From a checkpoint of a small audio embedding model.
Model: waveform 16khz input, arch transformer, layers 10.
Rows from block 5 of a small audio embedding model, named by matrix and row number. Rows with one number within an expert belong to one neuron, the router's apart. Each number is 128 + 32 x the weight over its row's rms, rounded and kept within 0 to 255. All counts start at 0. Numbers have three digits each.
After each expert's rows are labels from the 100 clips, of 14848, where the router gives the expert most weight on average: "responds to" is what is common among them. Only what is clearly more common there than usual is listed. The data: acted Russian speech (Dusha).
# router: router (model.blocks.5.mlp.router.weight, 32x192), inputs 0-95
# up: expert up (model.blocks.5.mlp.up, 32x192x192), inputs 0-95
# down: expert down (model.blocks.5.mlp.down, 32x192x192, transposed), outputs 0-95

# expert 14
router.14:130174115205131175148122115128164091108153120113141162146141120102080102079128151093166125170145136145111075118116124106134145142122091019182135082151109170101139153108120102133175114143099132139095157134123120085141188101104112215147135130136128044120135122140128094132127130142133187135
up.0:118109126160127161178183098091107184100112102144088087125154104122058177182106115131129083162107113080135115113125114101173108220061130098153119132141088118142120139207102152133119122095114151219132128199157129110107196145117141168109157059125149148132116131139143083141161128158113177116
down.0:177125196127179144155152159077138151163132096142154162146113096199147145078114140106169112187110070118122162104126138137075121200170107157113136103154115052116117149130079146110119134132182127123117054140086121089149127205130098074083135132066109057083144119141149160134136129124192120131
up.1:171138000186131015112176146123023110124142114141112075133155127127086148095134087122136144149095099134171175126173106103138155142120118047171118095124030112127114100096103090123142082128143094192141186129124073117104138137095132147143141085135134140125121140092154045140107125150161174127
down.1:149100184104141125083163141127158108117171147179171117071138113127218144134180088132153107082095165140162152120113136138085101167118162152133103094202148128101122148144141109150117132092141165140124135064156138114128180151134165087139168115119041141103124138132121196072112155131105124144
up.2:160141113149114067117125089134149189102145096183106142090111134135124118099171127073188105160128110175086086098086092097097130154102069051137126105120156136139101145156138123122087121116133156164128143180167085091155151096127126110155132157104137137116131160100150117227082134064158173143
down.2:138181195078148099126118114184100155165094106142151091115101118102199140179121064199139162117091122152142152157097121125163115137128106136085134169142182195112122152105131083146170177139115117134106133082146154128136128162132160129195186131083078151154167062095131141117073163095172074118
up.3:132140077156112174101170106140150090082150107138063138075124185129112115108131099098101069115090119150131140106148138133058109180114116086153104055179071120121133192141153102145146133097079160192170125096194109067117150144138203129139120085161122124084082135124137098144131132162122179129
down.3:120122159078184137127125123181140127171126122148137114127123091129173121105139212184210150125127173097178123137078100154070114128102160163165132144132163089104127097128125143171178160116183137046098092104170131110217149175104152152151194133108129089135140087125115126103123118118137086136
up.4:195134096233122058144133114110101117094148094159103115111148133138119114086135145104103105139108102129131119125146122080131139157103133000111135088134142110126109132116155106087149111144121122152119177121236122111120155137127132118122140130131129157122121161124120032145103131000160170121
down.4:133142129133125111102131098209136125182162138167172134115131096137138101142119132160138128066114178117164099138109119127165147145122145185167123158197136157131130185114123136156104128136111144043123135139165184120157161136169209157155156073116099125129142104099072162101118156120152077128
up.5:182117132193156068115166120096155158114133084134127106143106142167142119152103109137165081168148110150120133114126123119122154143106145000161119124074116128158122116105124105089065117110104133161121153153059112111091132108156113098106145152119078163128066126140168076124105123070141165141
down.5:136121158144125104102136107121131120154125160151191161126099100142129125194118085122120133070081149141146114146123094170140124092091119180127043188177149137127111178127126118140152153116127134126107128098102178142098147136112150096185174114123121138125083127121137164074148205167139153116
up.6:139144050150143132127162114158144083094101126129087138100130182125106129119117105087129087102113136133140130100136142118061086160099113089166088071152041117173109200148109093179149140095075172207199158082170124064132183129135204146113133095149154117105089140099136130197105149139145182157
down.6:155110199066191146134150121156142135174118123142132156111135105126220123138129158164197138123094135110147158129116089136059109145107150161123120150154183085126114113105112122154165178097226141080119079077167129105140161201115109110165173136094103110128143115093160166103116101085151093162
responds to: emotion: positive

# expert 26
router.26:146174062139088133146157129134169129125132129115138111100131133118091114087142172094166155162123179148157080086122119132148136105111092057195126059127089141134151138146113092130179130142111154133132179100111137126094216063129163164118129134160101044086154145108125124142132093157163202097
up.16:127118183091189126116124138160090079127087111141149089130126103135146167129136121169138136192083091103143216189118134147134083128068187196133107127089179138139074144128101154145142158163096110134136074167149142159154117144085152109170107107114090171184101116101117137113137162119107073123
down.16:163125140098122120118131118100102166111111126145144090101150101078135120156157072132082117082118063167110122163142102121065102175109117153072118150100186134192084099090146126093115169057116108198161165043153074138102154159122098122183157161098145175187144181146121158141101162104132140160
up.17:095142126076154161158134111178120111122073093124083106113167155133128167135162127142091134146172123068140146127136145162144070083048123122154179170087159095119035137134129120101174150191098139195160092148124102118167077154127119157146112092141143084144134084097174115087134092113090125123
down.17:174131131117104124114102128100085166137110113135127101127169130078168145085156081132042109059118093172104101151140104106077093143132133149107148158122154128190091139065115156090087124063160104191135161057127048167045150173133092100153122162145133197148143178154135171149123171115150150165
up.18:130169106145154125114088136133117117093079085109092122121110144153121170104118132129104121129135068130113156131140132083117106147079069097112191132102111145159095230117102111087125122118075165252158104110110089082134081195130140123129167062143106142167095121155162140153195199129104109100
down.18:181166166114134126116121095098075194136142116154136122140149091081178133133116112158091144043104057171130128164145124106077127172138139160097169151139157093200130109066112150098093137072147094171117133097140094154088157185141075100135145150128145190129125134140079168134100201123176115139
up.19:131152131112150167146099119140115160121078095154115114092097135170125154101154078129095089124172094107099111135120132107163101121062035078089190136131077147128081228117121135055131125149088115224104108154156092122120087171105148122124128049123165115170125074162173110107154139121061144063
down.19:186183152117153139131103110104069180138117125150137129147150099036191153159125113180106136060114092160115084157145130099086117163143130185101186157107156104185103114058086165105086150058170110128112129104125102185097184180145050107135141168130123185131135144106096183115117181130150133168
up.20:097144114116157173153115123138097114134084066099111119106150140125146152109150119127095144143156075097095146114155145132114089092062123151146187164078152111110055184130114108103171133163097160208196091146095076112126066185131123114128099088149130128148150102113192136134136104102094101125
down.20:175144129112101109103099114106068166149118130142139095124172108078168136098154093145071129049122091167134117159144097094077098128129130156099140151130166121213097128068122160068089135077158094184124163050131057162052135180134084108159129157152146200153139182152120168151139190105167139152
up.21:110146085134137135159109110113105123139087081095120127099141133124114143101165100130078110129157092106078135097147135100122108119097109147153141157082109129145072214116091102102181110137101156255160118108104084115115073201148153155123139086170153124157136107139162116134157150147085122100
down.21:190151133115126095100131099113058195148136111160142096136154082098143118120144108128094141042128073171148137163138099092087114157121127142102135177122157098224096107072118157091086146078135090178133158050119080154075145179122094100148141154143168199159144176177085179143121199104178116144
up.22:144145157117125133175141124140099115159106174150158103097170131145144157084149020123125164154165132129103111121107048097138126147077142119087195139116115148120115142145086144122151148152088067147148116216137127104164170119131093158106097095152179097144107134084144165138038155109120090139
down.22:137147162099142136112083087119100149116146135127079127138175136077162122158127085187103141057129128161122092170147140138054098125156126170065146126138121118155109093062132135111056157050158099120118149061130086171055156177173078097152132137131120164162148168143137139091159143139124140163
responds to: emotion: positive

# expert 10
router.10:161139122153118155123155107108098124054154130149123147152131088168048089169095116093091092116214145163153130107098124061141203136139156086143168158123136128137173098077126139065088102118132090159085114103092159152127123111130112171112134120135178053146143119131084095125137153106140175099
up.0:114089151077144141145078179128118133137097189096158123121083130142146148177181143116151143128107102125157128148135109180125089119114137094080118095115189181133090079168190085124134121135121073097140164109153076092152125119150134116174159133096155192202131103185113181178107127100132075118
down.0:120086098117144142142148186208127103122081127100168065179108134108123201161115141151127116074080094069136105168106166177135102099090128175097095125121100148114084135142083172141158157161113121107133150154156120162108141110077132133130103106143137149156129109153141138102166106154100102133
up.1:063107173098154137137116194188127104092082106127095089145137107150132163152159082150125135114178131060180168173079132175141097073116115144096161154067145197076090121111147144093164151159145102169101111130145118177108096127082115166174128129109091087167141081108119067091150112142102122147
down.1:108094136141128160167127194192170095096027106118100107142086134153122177140170125120130069120106094047096116134098147150113098131087081117107097086045119129112077154177145146146186134158088144125153138125143108150133143124080161099183123119112091137186124116153157128124184104127065133126
up.2:037030093148114154123174189135170086114130160087115101123143150133104135168142069138170090177170132100140150151133137161113092197124101100162126139124105158089128116108169104148134128114158125201145200115114122130125154106107193190155168120109157102133124114150161092093132117195099176193
down.2:177095114108171160124144111163137082161123132182183118170114061146113168107110178148148139116056128084143084157117148118144138123074170190109061068170145050157090127140061205154164153164110119078130134137183151131140147142085109111103106066142110151126117133119106188121139138130111064124
up.3:174228153123141114130109088117126180148131111165111159100081140128170114065133149115098153109090105128118129091141109115135124095118170163114162140148152098165115169149096132116125125127082144070137023128151120118112143166148093018115090164133121158125147164105129202176126131061127074109
down.3:099124114141086084153141188201115186088084125069127060116128171095122160129133104091121125066198096151113149119122099162127118121117088068115152130058121180106063129134181113119130113121165149201138111153121121100122124109108111142155133181136174108131157128137161103153144096110159169133
up.4:106163185093132075154125153162130206144085127150124066122071119086172199184161094160167115131111107112106119174102092154099073115073112129135177130083181145136074132160110147119153136118135130171129120135181090152123160130091113126158155165078071148160143123112139148136110137126111139137
down.4:104092096109132154142138193209135112145079112086165078147114162106133189136125145149122121063105078087154117154115167180115094102115127204098120138118093155108090179134099150147171157150113123110145144140143100140091142130093116119127105124139145156134130120160173142105179100166107099145
up.5:159213168107134069135091116134101154125097159179090110120070107087167163131156130111080142071117109125123133146113095138148126070051138136104187131114228136144069093122127163110152158149093130095134060148214109152116126099111076093163112150099087153162143154120107129156103154062142127093
down.5:086048068134096163141138199175135121153119139068186112132152187114120159146125113140123118064118105095154121120141173180086083143163165189127106144126065154084129180125119111159141122117128126104168141115110100125096155132125146118114123113121173168116138141164199160118159081183099101170
up.6:129118148117127062104092145169133163141092124109091075098127202141169163123160113168178148049117111135137091134153131124094085141089118092096090130131144159124066201085146076132154134158188125158130161138175105097146133166104115090173183113119068207128153103125157171176123143129138139164
down.6:120098115097153155132150168206117112109099112099160065163098145115133187156135157152135123073076073089159122166105161182131093088115135202092093129133112146109079125160114146119172172157107119101135130144163108153091133110089130112138096103151148154156132107174134131103179114135103092123
responds to: emotion: positive

# expert 25
router.25:133129099188063134145159111128182118113151108093099150130149199090101112131075182125149112111114158157119091102127153121108148142158056046158143131175047121122180189098110105162147137102105144130139190122101129133072174084146123132102145125150113105079114138124153124128143083173110223154
up.0:158148145047138123125120088142090164122110142194121099106096119132092145103170103119124123125159113147138133165129070127144109130087173125124146138105214146189088113108146133074116121141124091125090113136195100122144150126120169146188095146095169163164140139128096107125085189069185116108
down.0:094082111130088127128180072095178090114168143162081187122177102135107076110121104104136101196128188116135102105138137123104151174097122091178098123146156130061139102113150118166133108120168184153132154183155158127135146104131154185113133088123086047099104128107141053114118111121110176142
up.1:142168118065127100150104073142100157113115157206114112085094138130132114133162107132136118117165119157128112146111049094114118096083136071118159147135203159178085119132157132074139133139125113134091123125193066130108156126128164132197109187125172178163148145111090103143083145071147162098
down.1:114088131122121127101168062092177088104173118172087200110158095151110056111127112127147119209130187122143107119138127116113152172105119099178085095142149121056134099126148115163127103115156180140111150164170158121155133099126158179122150097115056040107101108116138044106129119122128162142
up.2:130171153110163130146128110131080187082082106150109094090104082146149136078150095092100115131140100139171161150127084086092093139104184154102178177070144151159091081099156144101097129153104084141102088143160114142112097168079149074159068152083179183193163123148091094138101148127147103105
down.2:102092110123119178116138123089137073088137135140067169122155122131099082150128105145099116186098186125147111119183155149083125128133110113109104070126151118085103102151185090141119095094171182151146160138146097137124150089139085144157150123131111112118116117141142077112142108150135204169
up.3:143139164031168130127106155122087135143108123164192087126103079140121143094162101128109142143140134130152151173136086141159097131114157183102128134100213137153071080129143175105108142139123097112083084128151131103158139188085159131150112118109158144171140109153102147096100147071176076121
down.3:086075094138089139126174116132177092118139128133071146110172127129095103124136088097128090151136181106132118103142097119099107181083106082179099124128142147080130122118150094154132114108150208181149183164155152107128131089091157188113118079126088071110127134119156049114132073118086200158
up.4:146130170073136099121093149148110149127137104149130135131167094102196114142140179152095097114146077154124139187110120118095081132119131147099116182126159122108087159111157152047111122110128088116108090117153043188119107147079051085161072153103192177168143144121122096130089105062132113162
down.4:137114161121141171118155074129139106105166061203083148130118069172108101125130126129123111208077126115142126137130101094109150170070137100129101084139200127108137111133129151126129152122162177152115104158178148118146141121085159140124118091122053102131110107163124095121132136067132158114
up.5:135141159070153107103119159143105131088131144167076096127055043140173133165147155150149079151165098134113130164102110115137107117070109123074112102093173118107064070132181143112148157141134099130120097151171083164177134122077105107195096123100164087211119119120099094138136142119109143132
down.5:121112103119117113098178066126152076107148126173050120113172092138106127099124081135106092131144130131139154116152102098100124171072119109201079107119177114083081102089166146138129099127140136180129146165180137137144164125090161119135123076157075105150093135129125088106158145102092178154
up.6:090089091165098126133162161144164073143160131091127146159178162102132115142080174169146109077088155094104102096146170148096155128161091105153081123170086092101170178130093103171149118113125160114168174106088147121084147101151090139091159093171069141084094161108170156114186090163082153170
down.6:118132142119113130169086196155113148159062138050151098074115184109150158169174133111116146076123113128135124138132096173116086101152105140105157130069092150138091160150157073123113155117105095105165122103080081124104101136143117093189130162097148156178183125135163166137131115149129110126
responds to: emotion: neutral

# expert 0
router.0:146157132165086094199125132153118125140122152116101094131146175085113139159137099073063121104121129141145156123136097115131153085083052068083123044106084220202141138171101135089109149135119147164146122139143130111161174089112104136114133125150123127135154183156120097120098121151156182135
up.17:123121146163106111124148148160112146115140178124101080132142108124130208126147123138118099136134129111109121151125165132122075142088087093107107121135106182116107151119094162129095086162086123184118174170130108141140090109111117171122115113135114157132097125094136125079127141110095169135
down.17:148114207118123132115110120112125161133131094140143146121125100176165111064096156148170150222087066125115162179174130136083071141102150149114106087140139092159132162136140128127112157128132116134144046118169098131148103184098135083107147172137081123112133127175131112115155179111144115146
up.18:076121115119132122197148113114084113169085158137119110135108092104137190107080078136108141117145126143103144150146134188084095110136124111101061109137097118173115130153088149153121155106120154118218139137166167154142169101072146118116117139156129137115106165147144101160115097183135168172
down.18:131145142167137205119117189092116103109129087127144188136164119086134135116150212151096134228060089096127139126180157102134144145154126130104197114099119067082129091130098161108105094118203123131134057152111122148111116128124058124122089117163127128072104101125158091140102156143196156150
up.19:143194142164104094096101109123048172121148126156098134099112196109121143106155086101111124078110088170125145076140112086133157101149130113125156128153113187163134130120126144078125079118128157126119085113171073091066117099164134095116081167185152114082177170160089118189104162129174164109
down.19:130140109100178114160105106151120088143155128166141090179089107171078139148083093143098159128183194089148138148120156140178163096129103128149104111159113132128171109174090160153164162223080158109101153110135200099180116097145179186073130113082168094127097106106093112097140116138113091069
up.20:116108071169141067151124153096098135146096167131171058143097155114129197161110092142102108101176126109124155139168123128079115130121089109114105064121078167195103202139045171162132171127108148131194163127154147124172148091106147170101135114134124122119073194113143149126080147174135153186
down.20:121156140150145120119089178110120145130112129105119138198142134155164174052173187138151144120173104090138184142149173168135134093193105135126180089092108117140104108118109190124090064162213106117080083142100131144138109151124048098088106192135131099090112113129141123125169151183190132159
up.21:095099085137141105187154142103079124140075165132167057146102117101129189150080120148131131114150119112135151164182105151070107099111146156092101051109092131185118128151071162159146174115124138129189142131138153134161160122073125125098136101145142142121096193143137132113120110164128140161
down.21:096132140155147168123102193092164100127136123088109179168168129145151135096172206135094126167150099089165203113185177159109125122185111134087168079088099060083119085132153140114098072121197139127110073136073110141117108155138036109103081174130138061085095108128160077132166120177183150192
up.22:110130104139133138186102183111147106122114146124120081103080119120150166176111122099115087084142128119133125167138178152135142057127153132125160176135089141160109119113137114115181112111119167119176131127159125125126096157157151139156081133200096172117144148109128114131155092130086086249
down.22:142104169147157140122126217117131129111136114111160187126157099114163111129114154189093132210123071079109102135115137112111147157113127136095134123118160114072131110201121185146121055148150100115083083148090147148086142119108112138058066114149169151040112163147129076130143156135177120118
up.23:144139114122131078149164121153067186145109104163145071121106116147131211053118081112120054174170094171068129137115122132047126161105100109104139127165114211138088188102086161098110108129149116166133129176194100129166079139092148126106146146104103167114109140124131159165066132125122166157
down.23:128154208135173087125111154107113191118111130175106147171108107216133149092166133103108129141175089086142143134092120119124137098123106110091140133080157107136112112099138198087052109182159073113091053069095149175151136157115067106140097214058125101184135120183118131122127179115189118106
responds to: emotion: positive

# expert 27
router.27:138130067158091169166189104111190093128159147107163153115123148110087100122091079073145118167132162143126111120124115128140133168115114053159141090157096131137172112168125108150144156094068180141175149096108174092145197093111209168111139110136158068104131148156160149133119067174122159127
up.0:101144116108112105219132143184111156148058112164088051127129097149082156122135074095156114140199130114163133184110079142131123096100129102115115101040131170094081095142171138112186175174129108145145137121172129127178130131074124125167103112127180040149156125126162116104090106144117157119
down.0:142104123168104083079138147118143121095127090144092150121151098156161078200109132102058136120102106122121121117146119061162176126140091087096116132102112141166164092115132125123080149134095149174176156083073134147071111099148124103132071121120118167155111174156120116143141137074110116123
up.1:103108125150113109171101192100103166148107141087193106173169110147086115160118115105102125086209124163149125114134116101111171152168118137094118120094106134157137134138111110133121079121217104153126182127074071100197135151143105184112156146095187104127143125126154181153102120153152098148
down.1:116080120099119136082118117141159068174165149129141131125205131127169110185118080169103150143083174120142140122167153135074127135130174136140016034148119145078144115141136117159153120105109169125134170083151161121137115147146199158131094053135094157146095115094153132108114097130102112142
up.2:043104105062129137135098095142123062179131180108183113144163116141139129113137121127128122147220169132106141161135166175084068124110190143121112126142162168077136082059167119140137076118150107131083165168128112116210116139101187199136155080102181103158134107104127143081156120174121097138
down.2:123085117150121151144143082138154069130173155155095135121191136084165124166117112156137101068031118103116118117144130164065138177138134147141082077168111139087144148112150113142152125125092188132138182120165104117089143126142147124103095091123087162115143108094158117122138114138097170145
up.3:126186199081163095132078145142112170111087165127160092142080104148121164142159136158148144168149112117126196189083107148151099092103102144087183151108182153178090136105097157082128177141123101114129124127142105152146141124100100123152131202070132113179134136134105139125100137103172119120
down.3:110144106146110057092082123110120136093167137135121131078181126060153099146125124111083155105149120180113162142191097101165135017164091120138118081103141160121126098117181079135111133112118127197143135128103110123068103128147086095163087189153102127130135178100139104141156148117129136159
up.4:071114104160097095164057183109120156149115147086199078152133129111090131179155098100086142105208122198114134119148095119127141143148097133102102104107113165159101155155111096121098133101184110141148174103113092099160122147164116180131172171093183130130160150158148169129111114155135121136
down.4:106106127103142100064104094142138073156182173145068128151191114123175098168116091191099156104128192124162128139153171139091127065134153114141032048161119143108123102096128143157144121124125168123115159097154160132133119140151167157121106093128090144143099153081133091087122130130112144153
up.5:152150206103150099124110118141139175119114097161134145123050094165122102116169169100181131220128110150095143127076094092162153134118074130136185171088183132128114154149142125132121136158088110085089066146123152134159113124129150087162148197076102123177145075149128173169148140080122089050
down.5:133113126117117113099114108145129094147144098160082113105157099143169073204133148116034188141074099134186135143152099100098150085121152136095071100111151104133122099121166113144114217124089175093175113052126102104094105111119103084155091118143100203159158143181115109152138156078122118112
up.6:120069083136162172076093100156113111173142087139088109115142155092069085101113130130170153105199148180132062104150135068115127088134091121156117043137189138051147142144143137191148122125135112182081156142111130102111159143132141128180096145167130128117165165168152121073069091150128131138
down.6:154170170127133183118145140041171088173126127103120120112189103092182136144165138190059133112123131122122078094101177121183146164126170105143113117158160123120131157137107149110132150153129138088121165164120170120132083123046127155122204117143040125098128142141145098141109122187094113126
responds to: emotion: positive

# expert 11
router.11:151113164086106077136117122143158183109107130172167091117107111197116130138152175102156140168130069119165161152096085129096136140084130062145166072105160166158078085150120113108141175172148092152144066111143134096193150101095079080135154079091144144144137145149138149162068062105132093104
up.16:136128112125128108162146163182121101127033066137052110099109162164079151115124149114125102143156154115077116115121116150126094159074085090167102080090095182082067171150121131117173126121087177243159142118116069129156058140068167172144169080113134141157127100135166096140143139125125169120
down.16:159164109156102168136127117096122131146135068097083120113148141075136162045112158139073115137060089158131145124176134125133101153144152156147155132135134133193120174102123159082160101079187118199096116124152113102073129170138070076101128122146087156100115099121177164129111154166140159121
up.17:110096163083120067093126148171137143148097168134159095153141105118146132217111114145152189146162136108152155208088128149144135120124166114117112128112123097113110095145141121150125199142134133101142132119103152168208134088115099112136155135077117127125115154111144151106026044118157102112
down.17:103098149108136159123074175119172094103069136090128121131133097150123112142224107127107060121099128121057105144091146119111102131090112133094075167077166171131062128105159109100150125094074080127136145094121104204131109118103162127205152116094117161208115145123176133126129095119040142129
up.18:109115136128131139129121157191135082120035116130048096102120174181137169110137143129165107128139158099100137147111120149135062142081113085130115111103105225095083148135136135115230111113092151169137128099165089128129063163069151150143164102102103140175105060145153084129169155146138162132
down.18:158207137173088149152135117082097179136122102123078128133122150050139142051126153136104130099122101182114138118181113127094101153148106124140176094127120108194142190089110122115146058093206157175141119168113106117094171169134049115107144161153123133096148160124114146165131174165164184137
up.19:102144169112098068120095164153120172130127133150170088159133110104164154188139089171164156159147089119110180190093138147135139116133139110131131142104147153112118088136159129107105193144139111128101121090109120184162115080127098118121115174091111147152148091107159130121032083123159105110
down.19:101139160096162159141068177129177104111050122075154108142107126161106120133197155141108063142096125098056096153096142149157110124105119149097093162086147153108089155133157107109175143131058088097106130099126129172163111125097164125184135107083135161194119110121183149098117094129036096104
up.20:139122217083087137103124089119132188115146103148147140086149091179195083094137179117178148120104082161107122126140100101058132134130144158071168127143195114131134116149193108095112108123122107065111049144151125115145103185163138067159149123088136141133153120188133140150148136076106071115
down.20:142093073125118134146169115135128151181126167146215125085125139112152095130147094096150163141113163158104110053124103081112142140125156145184131115121136150130124133199137085172140122116112165096171156143112133075127125119134159133137144141152141147119157119103093198167106094118122054133
up.21:120099129133158094121139136192178089126020129120084119127141149162167163183139110146144124138133126098081112138094101124123078169068149111158104114092145167100067141142116097135168107141116144185154152105119079144190079168071178161159174087114108150183107113110191134139119147105107113166
down.21:139165145144116173185156123052131153142121089106114121102142121151104142040125116092141070163131096144122167079177125125107098203163124155126149099082125129126137137136125125098130080044117110190145107167090081123089119171113106081121134102196167107107102129118143149158163115159134160168
up.22:104084078146113184200112143155111097148063140120140106112134126129093172105102135122130107155157109105081099094219091110154123081103172074137140138114096178100097135178100131120149089136101108152180158183122135095128078136101145144089131056176177149140149111157179125154162115143081116117
down.22:159187149166111098126165126093058190113157094121085146137141142158141152061095130119146135120141104169157161120164152132115148135161127142138199098146089113173143148104096161094072079136202135167109103168109108119057119159146064091068101136164123120058135147175114138146155199149191154115
responds to: emotion: angry; emotion: positive

# expert 24
router.24:146144101139125136171158122128147131116130137121173172120106114143094104144144075103149096110184171152111085110132108112175177122122118096180176141125104183113152093083149110092075070125082104147090189116093165124130117088132195172133133101177172094120146087132132139089086126135131108059
up.0:119125120092147170175125166188159137128054097127126061148106112136104207153127096116099104140144093073145126184113115155165104094056124106141142129082146204097062166125075168111121170165073131143118127164148123148121116111072148111108094068134136161209130111159138126110135119102060119080
down.0:172131166112122111098122122063090213155175107099185135150177117096132149110111074161070129142159113145118130156163153145099108177170146150124159157172102105138150153068076142088051116072176106157095105115120140124108120185173086150090113120101133133078113148124150154101087141160172120145
up.1:135133117116121097143099114073093166127139203121189153123100077122122105148145064098085098121196126143142147117136108079169157105140173139120191175128122162123136054071137124041068076122089072110097107152084136134136091095137116158075086148139201120157136130096098132118060151121134088083
down.1:169149157130157122141101112077094126157108170138164176105136127143148108120146150108136168108109130156156109085155093086139168075123168164105112142111155085168098111148106111128151158148110105069151095080122142120116159141167057094141086147147153166154118186111125177173084167099172105122
up.2:129116119143103125169140163111071205112073166133115121131122114150128141125101041088115120108174105115102131147142100062117154113106157093129201122099108255097139103098132141064068112114070092137140122119088074134122109128118155135047072094184188155169128183148129121143092145108093129107
down.2:188155173126170133129107101047099167170141151148156152144133115139114136106120127166138155139138159145145091123128128114151152134131164173127139199168130055183117134119031154108122161135163140099064067104122208124168194147166065137084126137088152142104100166106107170110069170138177116092
up.3:093151136116161173161114173153117093096040146132143099131149143159110172099184047100137125120196149091087094166110119142176116071078160108122107115060148222130055155101105160105108114165099109134102142154179140153129120163084162165153094097192115102191095141123147135095128146098086117115
down.3:139126140121120121120103103058110194164187093111161155125162135121112122099121109156086144187156140141095137144156195154149109146166119138125157126184084122107152145110099124108054111098166114163080121110139174121145077153185095169081119115095128103072089109125160132088110093174165117115
up.4:142113125148098091174135143119057213123091165133146125140114109137121142127111048087112097098176103120102098139123113068129154128121139099124204183100088209132136109082127159073066108142075081128129112131066075162125109111122136128082101121137190156179121174122131148129083149119092131107
down.4:189152181114175131131140095058105156173137163135183168146145116141146145126110150134141163132119133145166119121141125109140164148127171180117143152150137056159118123131044150126130159130150124061109062100125187125137199146168051107104107122126140158113102189101124188142056159126164103105
up.5:112141058184091113091127154115111178116092152135079115097105190121115161089117087088109135094140102145121126112158092075132126115112135082133179075130085226156112150121103130117137133120132158161185121152141104086111155128123073119085098141179127145103139232118146105178107152117088177168
down.5:146116125085144101114110096072110149192155138132146133154172091101128134098114093168103142093186165131158093152165145143080096134126155174163130141174114089155117140060078145140112156090153122126090143118146169110164137178170071160089147112088121122115108154084139151110128126157145127153
up.6:120119103197080121070109127124096079122178118120104158088168204093140114138155134146126146080068149163110112084169145147116179119165185119142061127169077112137141153105156122151134111102134153100136150063164120149047120102189143123142080155161084176084129167099124126134118144151167164148
down.6:119137132096159143125108104187179092124147121161130116140079134162103107145121204135189142185126173109139101146064143164203154105102102127160118108146145144074148123185145147172167162176091143064086127130167180102184108062114190154135163109104117080128125071109108110089117086116104093067
responds to: emotion: positive